config = dict(
    dataset='microscope photos of single blood and bone marrow cells',
    downsampling_factor=8,
    encoder_num_experts=32,
    encoder_expert_mlp_ratio=0.5,
    encoder_layers=16,
    loss='mse',
    decoder_widths=[48, 48, 96, 192],
    decoder_attention=False,
    codebook_size=256,
    orthogonalizer='newton_schulz_5',
)
Rows from block 11 of the encoder of a small image VQ-VAE, named by matrix and row number. Rows with one number within an expert belong to one neuron, the router's apart. Each number is 128 + 24 x the weight over its row's rms, rounded and kept within 0 to 255. All counts start at 0. Numbers have three digits each.
After each expert's rows are labels from the 100 images, of 14848, where the router gives the expert most weight on average: "patch colour" is the nearest of a few named colours to the mean colour under the peak; "strongest on" is what is common among them. Only what is clearly more common there than usual is listed. The data: microscope photos of single blood and bone marrow cells. In brackets: how many of the 100.
# router: router (encoder.blocks.11.mlp.router.weight, 32x160, trained with AdamW), inputs 0-159
# up: expert up (encoder.blocks.11.mlp.up, 32x80x160), inputs 0-159
# down: expert down (encoder.blocks.11.mlp.down, 32x160x80, transposed), outputs 0-159

# expert 26
router.26:188118121100160119138143144129153081116122144101111131124150138134138159134133135127132118114091128095140088146128112091137129130134125124140163108110131101141105135131122160157141119174117120144130161129144106120138120103106166162124089136127112117114135116163078145113117185141149121150133162095121152167140137135133115122122130178147132108142140085194125141130132169106114139106161108097081101155152119084145083127149109104130138150119115104199110152156073118120058124133122168
up.0:151093134140183126124162157170131168103158115171118117148155117146132124131110127102117114113091149151130154103120136100132117114113093094112137100137128083154092154121085129142086148133114117122125129108147126148085099104145098124096100118148160127125118161125106069111138133112148110123120106117116140179112140135086117155144160101149087127123156083146110122133129154123132167132143110085087190149175141104125156136145120109148111184155141103149158107132123127130096117151173157
down.0:135141143142128125143115107150146109153101139085100131094125146097112122116124117104187136131140086159137110139093078156131144078091131147133136156134175129139172122116161139105105100134137160067105131147112125153139158152131183142144179106111123094158089089124145134162113119122129126100110131106136142160137120085152153098146118139094161107141114148098131164106137146163117145114129123150109118121150134135135060102118156103120186118086160155142123152113107139116155105104119136
up.1:112136158117129123148120134127125186126142124190131131112131113124108132117114111129129119105146109149098138158148156140107126126079126133128142145107138120173166182123162111094122124097100113158137092105144177190174093166137088129124115115105154128101129124130150083130145130106082122122110100153118082094123131143086155102156123095134148132099120166077124131128119119121122116138136116167169164147122133156088150146108121134135141118175133101064116100108119110106161129164146116
down.1:142129131146143040133142183140140129109126119156102142134132152102127146146152112102134129146123136114159131086137115080143162153147102146124133079131132109124132086133075105116129139143134097104131129193161163146142132111148120143103094162127127103136152150144159107138090130122165086144122142098118156105125131154131107165176117113125148149120157097141116142111135123101148097116129088143089094147132158128137163141169123108147108097125121130110106179156121120136063086106120142
patch colour: pink (86)
strongest on: smear: peripheral blood (87)

# expert 9
router.9:120151166122144107135143106152124128135158115121150129135136157120136134117107112119112107129127144128163134082090150104134169112170101110135116172140105115132139126131102170140148137108096101100138118108157153134138155108109122158181116107124127150160132186162104097115077113132148098103101114094124118146130116179119097181139160099122097094155114147132097176109115094163096156167113095188146139102119129124098148136144186113123115099149111151117157131131126132138144125106083094
up.0:144089115131156155158132134119170092159127146141134088164172123112139087133176145114148116073148133150120129101097175078117089120133114095159130114143122081141123129148095120121164169122126072140145128118112123137111127122168120110124104154122142149109111141129135110143162137136121147100131154159153156116134132147161135121142131124113108108137147130170110123165119111142164153134120112098151167130148116075141119127068134136087087121104113073159137128111122151084080127111155166
down.0:118141092140127140130133135123117166131103132113127146139109117132089144131110095143127181122080097117074123118147126111133174117137124154108146140148118130108124160140141140154105116194103151116100150088120116116144129121112162089118137138135136096131104167138111123139108148145164123152118098155090114172148119101134139168128175141081129126062108092132115144132113173128099140107151131111129123108158136120151094116177101119077166087106090155167160126128154136140189123127106134
up.1:108121172143118140092169117124077155138144145121110167153135134143136159148100130149125125155116145120146108160170128143104123134153128127116102155100133181113126128092115094141158089113111123101141098122146131113119139141167143147162092137179139114111114131119172086117126113151144085141091158132140136123124141180124096120109117124135083117080111175128096151119101128150094108145129086199105106141107119150076124119123136093138142106148163138108149147111124108159116138172090102
down.1:140129132146152151106144141119126158105152098149167101098128138118111117127128142117139165151122154159120158106133141101147130111108149138106113102191149123113094137145162151138103080127163125112149134117125095130163142112097164127099125101136142129146107125120109100163115125107149117151121115117093147172156096077127151148137130132128154161068087061118109143133122143111091137104151111090095159131119186136198133134144098118082140116128120106147144091125112115134195124115133123
patch colour: pink (92)
strongest on: cell type: artefact (35)

# expert 6
router.6:118137131134118122140107133173123144121138100099181130128094139100141105136120080129103100159150139163146151084107146138134118142129102134092106171126133146076099174104127109122122166113149099141121111097130104159146146132144104118136155154110142165137163182158133151112120119079131159151164108132103114136095118147151109118133132119111151102132124167115121127085142115152145141146112166141163145094095149156107150102120122157147118097160081160080156106109183150151154106105136089
up.0:138130151141159096108162122118067123162165148174109134123149112151112142150118093093131152127116134147140110089148108123105123081131127143138142124098115152156104114085159103108142091093146129154145122134150123130138130136110166156058122097157118086155066141141157095104139142108096096165110153160128082128129123115129143140131110155170124130094110142140126131100103114162144119136144134174138093135141146154072149144125129126153178081161127120114123116132141130137109166141092116
down.0:068128144132109168151109130114131140057110173117170153105130137138124101118096141141135124108135105120155126164133136119092156156139092131158129130133124149142127119139129119112094103149091132121088187111114147126142140143122128071137126147170129145085167087144081133136120097134105162142139168124179113125123138171090120131140113090129144126139122126135125116149149180128125136097057109128156116112140137118116095114127176108135126168126155144125139144090123160071110121134131153
up.1:113117150172102079102139143162042154138085118122159128113180141063127153137110081140095135177111140125152157099110118134094112125108107140096140138112172095133126143082146149138173125123111141146155140122121108169144148124107135133130108117089157115141125129131113132101142135137115128110114124086115162164154113111108103143091141194107128110118139115128126138109143110139112107100166098154114132128127144133154170138156127162127120147151125108105151147159133075136152154153113115
down.1:137105121038140081126141141160174130117088122126139117194104143145180115201124122174104124124142125149154111139108123104147106138140118142121137132131134125186105147118135100094147156107164115100125125117098162101111138140140127099153130146143099135152143141114146107120095110131109118106121118141140100114136157147157174115100091122116139120103126153122159138127154136120116097105114123143085149114134180131109149098126092089164099173129115140106153120100097124117112117152168149
patch colour: white (92)
strongest on: cell type: artefact (25)

# expert 4
router.4:094121090155096143149087106135176136086114115125133128154105121111142110107104106112145145150168114169082157167169135157120101133100136127094114101152144142110096153126125096107105134127151116156105112098139131135132115118154094098088145137122110116073131095108161155158142114113136165147159100138152090104110162106104151125146104120151156170116133175084155099119149111164134123117086176099129122159091128132122150177113092162135112116115112105115105103113153140127127119102156126
up.0:133096096071098128108163129132131137151102115109105098130141111159152155178107150136111083104103140143139142148147128127119117110092147096148159148110110094088126129160136156118090156090067159073118125126142150172129128124166120115131065128155090115145121128121141130095120151146138104108121141109129090112120132126113132154112138115179141171132125147163129168165132150143126172136149116132091099114138172127139175124116090133115103115108156120119140137125162105175142095123145158
down.0:120134113167170146153106157171075097114113144141113133111105148099126094127155138151104109181121116104109114116093117124158113143168104158170158103175092153120129099131096119116138168136154123134180129107093135100128140099140127120109164122136124135141099126145132141119108134079162105098117113137130134122145119091170119101146150103113117143116152119139122095116143139131126109100101116115142142158159153122093123144131085156173152137131156172217102106106141149130103119111094105
up.1:140090134115142070114155139141103121097148132153113144162141126100084136129109173132158115110128096110107132110115094117147131103169158166125112122164162124149146147158161112131177113158124099097100167098129120098123130107079091123121115119151122113157095157174110147143122131123084165145117170109114160076131163108102094122154109128106112118128093137150117122141110113128121118107121158177128104147117167085151129174148109105149094123135157104118159148120166146139124096149121163
down.1:108111172132108111122133143144111170108123159174094116136106075116130122115097108118135124148166152096159152159146159089125155138144116117125112153148089088153137142196116134140152110110146148089164124158128131134114122163113157125170113133136107147134157132151112102097134124095111116149140083152149104126132110131158145154148131147163132097120144081108115092167134113081130148121102069089099171139098110124139139095127165124146083098123111148121126124101115112151155161100152122
patch colour: white (94)
strongest on: cell type: lymphocyte (38)

# expert 21
router.21:106143111143095173128123111135165095097132099114051130125138146111132111139143112101158178158155102140077145122118133116126108136104125113130114099137133109110102183132121141128086150113118151097113068102126131103126111137111102117110121133156094107077158123094114164147147113156157081129150104169121092139142151133117139144125143124160161133147161121123150125149133130178145120114087144104157141117106136155163114153111104109136108108147088076115148079116129144133138149088170119
up.0:146178147139119137138115100107139152145115130123164123166089126119129117162110128095129120111139141134120121158149137154163119157135132090111092149113162152135153150088102123181116122114134128121103171138137134164124148127119074108137158095125153123133125114100141113128122130117109143100132086072147107121130168115071126097130133187099128120174090111131136133115121121129102118130127123113090098135115131113126151137112083142116074155118143167170125168186145105156146087191103111
down.0:105116174112116107178118138160151116149117095152137142121096109097151133138104114110117056102133149121152098150137129164136177129119127120128160177125126179134121147139130126114117137123185133146111148108156123141140138188079142121116090092124126097138125155111117093128155113150084124096122088072128101121119121097158103116117135084141130127171101116117180126139136125154145156193118156140119129120100084152095129127100081121139121138124128149127147151141114140159118142122109152
up.1:159118148109142150141112137136132107121167119104176103138136195102157125185168168122120123106145118101137121110096112124158113119162120084102104102129140164138139133155112112150123143148164098114106147123137126173149102120076129138145144151110155165138132130137113139160102122107122116085132129080130145130104080136106146142114129197078123122141134091139085135131129111093133141079143154139069127138143052121138130137108117135102125149119113159145145146123119118150125100166119124
down.1:098172143108123129116131109095085129119104129154123140129095095107102168173074144059136149130104089102141157108104116125126109164115145152128145100083101086139130118101132143117173142148132119131130111135136165116121152173109155141133094124105139104114127147115161136161157150110140113122156119093158134106173168087119168161127134131125165123107117110121142109173110108155146149147137142082156137140162129110140132110130104093143159107163145137106106104114104160163126101161090153
patch colour: black (75)
strongest on: cell type: artefact (25)

# expert 10
router.10:125145204090133102057163101136101126117159100144132154088159151157115144099098138123139117118123141112163114065136118155093157113124113154167134161081164148130148121133141119146143133112157145134100142137101143105145143153119156144151099137130136122169161125098160107087156123115098117128112156148096147111110127117097108153134114140131118131114126142118106107111120151136098096161126122150149099088165141175119123082149173115137162127140194138090108125135125132138142131151109127
up.0:115106087121127105164126113195140136141161130138122135107152125106093112123116119078186126115118137118167118125123134151126100109129109147105102163100087132145099132138143111144120140126134126107114149154170131152125154107175168125112154116093160123119126109115107075110150136152097128114115128082131165152123148134126125116140169111077108121102084114121119137131150116123133103134161168146088151094137137093145126120143168156094132103129116139122152178110197156086106173154101130
down.0:140159128136119089112110118088113126121123135160142131110120125112157154163167137141143093128151208096149135118153162126132128166134148093156089113128164130124147139111124140147140114105125116169133065129133118157124108110180113129121138145147153104133124126111137139114138114131144128147113094147095143125082159112112104092125060122114107121140164152124081137148149093145120171159131071125168119136093116112127131098113118110184164147155110119084089088153104111120155131122118145
up.1:126146109124151116153124118158150104102135109134123114156127139131189162139155128126145109108106156169125113140068094099108122110107133122134157114122139099089150125141089146135121170145177124080123117108125108125133103143112138115104140128059111146139110121154089107139172147134107116122123130137120129134116112041158122125136130105125155152125143115121139081158162128162133172125135101106145176111148128120141166156135129149110120163113133111130155087196132117069121150091115134
down.1:176096137140109128149124124170124112129116121121133118096130105176096143136068114134087092080147121125083122114131138124131131139131123118114128156117120124109111129114135124100107156131130124157108156158112121142160129125118132139177110154146126174163199142102118102144097138134094176130117114102147098106125122141082143152077140141055114136124155119135164177157111108099149144144121121102136166127103149140151178141066136161130096109114133138139095140128166150132120131157138100
patch colour: pink (74)
strongest on: cell type: erythroblast (34)

# expert 27
router.27:118122171138176166119145134110107135143108129143158145114126130097132124147142169179106107141112132139124168106138159160096105126166138127135136156131102136114139090133121131113121116122129118138108140168109151157119115175129106126119125144126140160184111130162144093126135096119067139120107155122146118102120061120153113163124146106117109125121103113119105147160128081059125147156140091143131114143137104126095133076181131114087146130083139130196154145126103143137098113165110134
up.0:114163120159124062128144104145100136113075108128120139129122137152187137159128146138124133085115101184149125103128078105130143139125119126125138132117137102121136110094121199127107125143132105143131138118127094131149131107135127132124136128132136161106100110138076166120113133123162136138130117130093140141164124059130129105071106173094135156108094144139140115097134193122133134138129127098086138151112180118113138146135137133140108167155110114154116145199101145152092143129128123
down.0:086122161188103162127124131125157114142146130140112128075118137138162144106159113125133083115084175110135096135103101161138108077128143120092139163155139095141159145180116104139125124117133123146149118123131148102143173173099106130139084102144125154162160154148159103108134110094131109119145150172133099117123150136112115146142174111122147139116154112153130164141136117116142104123107127121136131134101068108130101107124103105134147146118098089126196112147138089092136140106088146
up.1:147102112114141108158130125140103104074153144099142105126094131104161149168144101120122126176134134124134089162115154091184148147124124141105152129160111103108111159093143165174120168119093101127144138110149116118106150097122106093145112116159134141078118146146106112093106151158196084128109096083116112145154140154167132119128137114120153124131175102126154127150156113112089127119128103155119107144117141138113082145114091142128101138145089159166144134168125094134108146109125132
down.1:144154112124124117117113140093168118155117127088050154148091100122138124131125122099123120140140134072159108119136111116115133128116079114145128113130140152140122135069133142098129153123147132136107086109146102093144185118152174121134148142104121174139126171101166164152128151136131126081133141165112160081105135111171122090121121168103159156131157082122120102086164137132108133150120159116123113133132126141121127097171139089143156140122134120115144129170114153179128109088131138
patch colour: blue (50); purple (50)
strongest on: cell type: promyelocyte (31)

# expert 11
router.11:160097113137137139132101138093140127107108157152108122127132110175099082144192145129117103114115110117091097143140144093147134111114144166123139109138087118134121087136151102098090103189129152166103138177128101108128073152148158133145135137109092095105142121130129113134142160144104112165202151144132102091096141099150142128112116110141125139131107138137159097112119112111185136119136133074092128160141103103142147118156099113138121124120153105110092167103129103148135142151133129
up.0:118141132127096132110146127121102136160124094112172165097145170122126105107116153164123172107111150122148134142111139161108167144132108138141144111138127156168089136090133143127128088117094164134129126113082133110144172110135141126145112109152158117118087135157160112126150107103113079154165157133092135126111100077134085139108119106080150122094098155126114147145179136125123065096127124174106134171143123148138109131125137137161146119099159149126086093129131125100145143183130097
down.0:152130075142175120201154116141140127140103115121075120112143104130155118135121106134125143109095154165082132145145126077126149151139175129127150097099154136124138124094130097121124148102120127090115112108140117106103106121073108137124171115106111123159119141122111100102145115098159122128111143184072103123200152121139149111153095130154161079097132125104154127146118153147145144133153142128149137104188167142132138136133106109122119111124141169114127119136114142130128119157160090
up.1:132130161111110087124084141141142132101148123140107136122167111117144116143126099157115138168118096150168143094096144182125132118134119094147187130117133150099110094153122114119140086100166117125163133109117133152160134114146179128124120134117191123151159102146139115120137123133160165153094112145112140100118107137112104090121124167106086146126123130106090129102157171107109084105160153168130114140090135154123108068133108110132167142152127100093153110118090132133134141121185131
down.1:152118126114178125101132094141116119115122116135091112112157105160111145124125147168097105121128144112108130151134112147177102148133081160140117177166122144112131133126091173114138178112125132143112129124091143088072154178145140161085075107139109145138115143113098115131098148090125119076129126112137079149113152145095145158123146118137145117078146165119122138146141101128137144132143109106142087105154114145086167147149143142147165117120136113154083123159138121108140165165098139
patch colour: grey (100)
strongest on: cell type: erythroblast (36)

# expert 0
router.0:157088148094139127143160184101098105142114128153083143116117106159122105113132145188118079129095129083103100147155127117179117133124146133103132158140118142139095156124139129136118107122116138167122118170128122143145125156159152204144088142141105126129119185151134105114108127102118140123123154143133095071137134148138140135114135142149095101122094130125148129130134103076141115107179123097122099143106114099107165142167097127136121124119138156125143189132108109144128106181129123
up.0:157093133104163091142114124128130128111141140139089115124155110119130109103171128095131138112137133103137117078106098088142147083085135122160168133119166079137159116136126163134144114140124145149141097119129121119165145118136143156122119151107114052140162105158074131133149174100140133121141130165116096120176152174154135132108160105141100118154131093142156125109101123144128147132179109077129125073167116131127151168153125129140136119163118144115160149129126096139100106113124092
down.0:085125101128082157143125122175141156131161093146157118158113123121129166118131145133130126147105076138127117149158123126083125156139130123097079114121078136171136118121127113117115117133140105118119137203175163111142080142123095135137130116115144154114106139106160133117093075147134064130107123126139163137080106149089144125133144162119181147122133127155126117158143101129098125117070135170138125165131131108187105140127128143147135116130126132118109088094144153118149130157143123
up.1:097094123110141133107167159102149121143170111137129103114143151123133107161153130128097165116104156122163136098123149108149109147137102087153074125090115123136131090131129154155096139090089136149129116148138140095049144149107106112143166165149109119130169110120154152171094133092162137123125130136158141085125134163128090144139111104159102127148137118134173130106128085149161135147112148089124106131137153132147128152139108125121116072128150106144166136131145171135116086084146110
down.1:150137083152168108115151109154142135160097111124069147093150121081150135116110107097123146117148111062106127115084126140121133138125152130138175149136120133135142111111190120084116120146136121089132123120143092152110092110098144109109131140126180096149160157131103128122153162157111124129138147147086088130140121147150140120130128085135122119107156115108147114136138142157143141154186125096132109151166119147128095112151131130098123126148112181165120113092137116166112146074178112
patch colour: grey (81)
strongest on: cell type: artefact (28)

# expert 8
router.8:182113094128094135155120136152169131079113099102153107144104165098164159148135127131107105172128131145106121108114118089143105159121131120125160133175143114132122128117097143124120176173152088098115142097117083175122143109091090115146093137109126124107170122111113169119134128141164124183143110115125138149123125124140133081135145112101174132129166107125112123092145098151120146149132142110117132114123144124148145157100078144127063141128088143124100098146151125096167110122135161
up.0:126157101139116118168128105147103163179127138107120147122124124131115098111076160108121110151135110145144119190115117155145130134103134139112095163139148133182127112102143151137122095088116109152100109106157153119154178103098129157158114103105126157108125130134126105130118104139152120104117139095113087133098154162078119099124144121168083112158108115137131121093122141140118152134130122160139089140115142145091168143128156136140101134171126123094183166114142091186165107113105090
down.0:078124160117122112149142121119135151132117113145082111142118145125149157087133088120153126097135098116150120147113135136101148090210105100138134092098141079098135125133059143139147144135091123090145127144163133138113112148186124112121076151153123117153101126102153122142166125110112161113132129161144107152201121139112129125140110106162127108113132107130142163146124135144088132137131130110131137131119135138111113194154157125121108091115165128123154104098123130089146164131171121
up.1:145154098124078166141117139156134110131123138064137138116087119118149187136110149130135110186155106111176101114139161176127131127146176106136143146114146102144149126161115135147122140118143127166118159129083119150100110094121115110142095139152138118073152153155107141122125155116131096135132117116134131167145160160094100123149136122116118111139130114160084158097127095099164158136142133152141086118141120135114111131110100126143139124117107093150094139098140097164123066087084139
down.1:098098214122174165114166125129091123141143178132129105154151103125085100131126089124147101125121131131143140161110145142155199085164089142105112148157096118181128116152162174147166135126090105105164112120115136139123141127112162106094153121123129167128096126094121114133115127124129107134093133133148136129171098119133159136163136105153103116109113162132146113100132100170114128100083117152146165119132117145115118126124137136130102094102092144120146130101110135113107110124114107
patch colour: white (100)
strongest on: cell type: artefact (31)

# expert 7
router.7:136114120088164101136129172096112143152122178141119126172128118128110167137114141133112076158092121107133095144105117106171115142162107110135135121152100132157125131110111168134149127128105093146150148127120162113104133110126125167138125128138128097129059116176106103137116156146129131129123171084100134154143092115142118116139159137102113082136154071194105143138155143082108119106150094142149116158141154095156108119122106095122145145122121134148169171141092103109109148147106127
up.0:074081106133115131155197088097143176098132091134085121144130156108163103092127091121126168158133086114096098110118098134130095099168184155160122141114147133134121118128082083110145145120131133149108137128109108139119153132130148134117167110153119162154112100115125144135125122102140179138147123122153145164135158151121116116148132120091100104135138111116132166097098152118130163124154147135150149133134135167149157104153134149122138143099132099110132108099131100125158110075171140
down.0:106082135148191111113143134140129130146141132146151156053160123199149153175089127126162129150105139121142129115082150123089146142110134123117103114109138107119136095142116112113127096112131152109139161117139130123159163124135211135161092104075125113113176127128137122150137157133126113138109093114184125086093146152089113158118113126080086158121091136116127161089120141119153133096144138133124147125124129136155112114131129143117100102116151127128113117139103119146123158136148118
up.1:124108164080131138154146137136106116128071113120114148123121111151106119152121110142099103111146127125119119117138128101156115149129076132116205155144146117098115091080116177123099182118130099127149125158151139082128120132140128080179118186117114122119149128134109108101139142141111109137094121090103111181165113137167132084079138164112141137152115152159120122152126115071140124146146166127102137120095119135149134117093148142162148139129134144124139149147116138143074139151141131
down.1:112122101173120128125130147138116147148135114129144122113205159126125117115149156115124126144114125155148133084125116139132168108106187131142111124117101098158127112131155092123120062134110160144142120104136134140152150109106137167130094096157113118122125142107153123136137110102204176106151117149160119109130133133088103166146151109115103139071074149145129154116137122159142116084122069164158155122119128134125120102145133157117087147115109132146129091102150080091122125150123123
patch colour: purple (62)
strongest on: cell type: artefact (49)

# expert 20
router.20:105144120136100139100116095133081145133133105127098160103115108147162145121101149121127118097157116127119136150112097171100133114106171154078119117122170138160136127123145085119111105108134134160088125155139130145140125159157129072108094134119120128117124144110183147126123128125131092121117097134125105065141129128110118164126111151154142150124126162064150128119125124133104083097088174121125083177070110186099129124156121147151161116141146137109126143100160108139155141133166123
up.0:099126149130094088077125144181110088102108088069134147090124139088158134123130157105178165121123131146129125136136076160127135177114138135130153121128150113139145090129103131150130132130141166094111146156100115158134105132131137109106120117142148123131131118102160167147154110139109098107145126062095165125115146121126097138101141124094161210102114113155107078150152175144123127146123114105118150110160120132123114112131148158123140137113136147120134129172112152138104160140110104
down.0:133183116126141139145120118106137154125119119113138117131121126114122118104092064145113140148137092137136131123129137163157135134147110066125161121109148137126163136098076126120143161162113099094149123165093134161120154113167137138134118103091164118125118086095098183091149160085107105116140114146187139147133129138137143130156100136108100119119135117112135139144118141173118124114091134157152099084147165113174136126180178107083122122091096116143132099106150112117138166132142145
up.1:116146115141154064176139147101131140145120146144090133130149119096136165115085107132132119071134166127141104094108135076141118106102073155122115121154140122109140132151116109140126153104152114107172118088102138088133118116152112096101157092097146141122120138152144115104165100198118149156133105107167105112145163096129119105100125136125154128154138102128106148170100136185128126177110126112126144135117130162126167137101104172157105137184110117145128133127108142117126140108118125
down.1:198092121106145125152133125128101106100140136136108133118138142162117088139153149131156140161138087103147163147094131134105125162155175119138079143168104115117125161127151147152152138115111147127111106153127096127103096101096120142103122105149173102127125134117103121149099123113126123074139124140100185144148126194112133164176156140154095128161114127119138101132173151108153140104092136125113124149153131097104127128131101111102098134081147136124159095117132105095090131167094112
patch colour: grey (100)
strongest on: cell type: erythroblast (32)

# expert 18
router.18:140152139119136130139159089141145097165110148104105111113144107121157113116147112119127127149153112087117097135103127093152096097139106104200115155162134105151177109146113170123150151116093109088176144109119129128106152090123132132155100113118121135129122116151115138120129158127142103123083123094115115157147119134168160144155169108083135112157188092173087151136145118147106147129138125191156125113158163113120100136113187100111116131120108122159146137119104113108131119104093151
up.0:167082124120136149127116133150121114063090124092105129143133124122134144139083110155170132143108113108129185120115081175127141168127109182133160119149107109115124121088096173127089113057134135092126133104126125167147120141117137140138109151152132119116069133160086083080138132099152124135161108128126122119098160146131150125163124103116122105135132152128141131131138171104120168124111154094161138145138120126133138110168114118177123165130139099120109109148138148150116161151109113
down.0:147121099118184136148142116159136113148135118089144116170157133135171132158132129115141142100153128150137140139150139112135120167163173169087130106132177088141159112123160120138125118149099142135168147071071140110175109129101125127087121141169069124139088093122097137104168078150126093120146081144125118142134115095117157144118145145119118121122132125123143139096161110134101143109108103103119152094124131105147146105109150160080134073140128140134136139097131115145090147135113121
up.1:160114127152126160151152151068137136132112122153084160147109141100118094117132139137128125138078138166156109174138093129073146120113134137138191073141111133133106158166108143142124103122138091130141091088169177144151132171147148083100094116107160153126098113101141119117129162097108121124113154137112114110127129081151106130114120138135133117117085091092132133127109158167141159111153125146128140155167123134123141125123144087108147124139155116096144111180103157122147135100146119
down.1:100181105123147109129135128138153143142106148137143121133127099148130135155141120125134129114119121124097163062146156097177171138110120127110143143122092095113131076122080118114124109145141094107142165168158089131140071113149170087118130134108143115191170126143154109169128088123136101112162130096119136165100118145061151115093133143115141127138150127172109150104104149112127125113114141118114152105158145136125166120136167128094124113091118157131098129109128162121162105133153137
patch colour: pink (74)
strongest on: smear: peripheral blood (96)

# expert 2
router.2:148093101133150152093125162120121098101106150141135146152118121138166145143137165150139108101085168131114094098123133096117125132138170146132163131190089111115132103101089157121152142174125123160139144169140107120132108096129129124165122107105124088151109149168156152122127140152120095138108163109096157152136122100177114127112136104100129109118084085121134114126139145118144121123166103164088156144165094101147133095177115133137146130100109133153102124148076110126077137166120133
up.0:152123131101133107164166126172126144100116124191072174123147084126106142156083148149118076130124138136144116116119143127140156104127094129122126120121098079160084138130129136120165109128151152127101133121147124172154092114163102123129078133112127137162136135150130103132153136129128102137085107174091120139128148085113135116120120140146125103151107116118155145129149113109104115156146128089127133100134127094110159094131122113185172143184185128103119121115122166113086142139132093
down.0:149079185101105116141097140138113158149119135103169108145155150105149098115161112116112151126139141169104113140112089172126081116138165126136130117099146152119154082150130123127088125136123158147167127099129148095112189106079113154152133116109139129125121139112138124159122091110084169140141133133129127186150125154141138171148176154111117130059114121111108112116124181134127139119130103160112121156139104127128128148150127112128087114092082148131112118138117093100128096152146132
up.1:176135117129124173064137161105132075102125127106128140097083150147123187131136115124136093144142126138100169065132152118118114133115124123135148150111085114114135155178119110137110133160141161105152123121105093132152100164104135130153115114131119126147130181158158100102143161132147131145156119140153155108109124136151136150111123127145134103165095123114153158143131125127110096149082128160180099116111114163116088138104123049113112087116128126162107119112117145134119141156124119
down.1:126141106124153093185101113126140133105129137119114153161115134115125124134144143138138146127107109109126103107136100140125131129168141154106119070154123163130112112126157100180121140139117080107118152138096126156133143095207110119068167141145124104158125115075173186101120154119114129131106095080137114134120113137120133108124153143131160140123172136110105127119173108059119121095165144161121141128114127164133116098153137126122144128146142124116162136138126075139145123070123132
patch colour: purple (86)
strongest on: cell type: artefact (30); cell type: promyelocyte (27)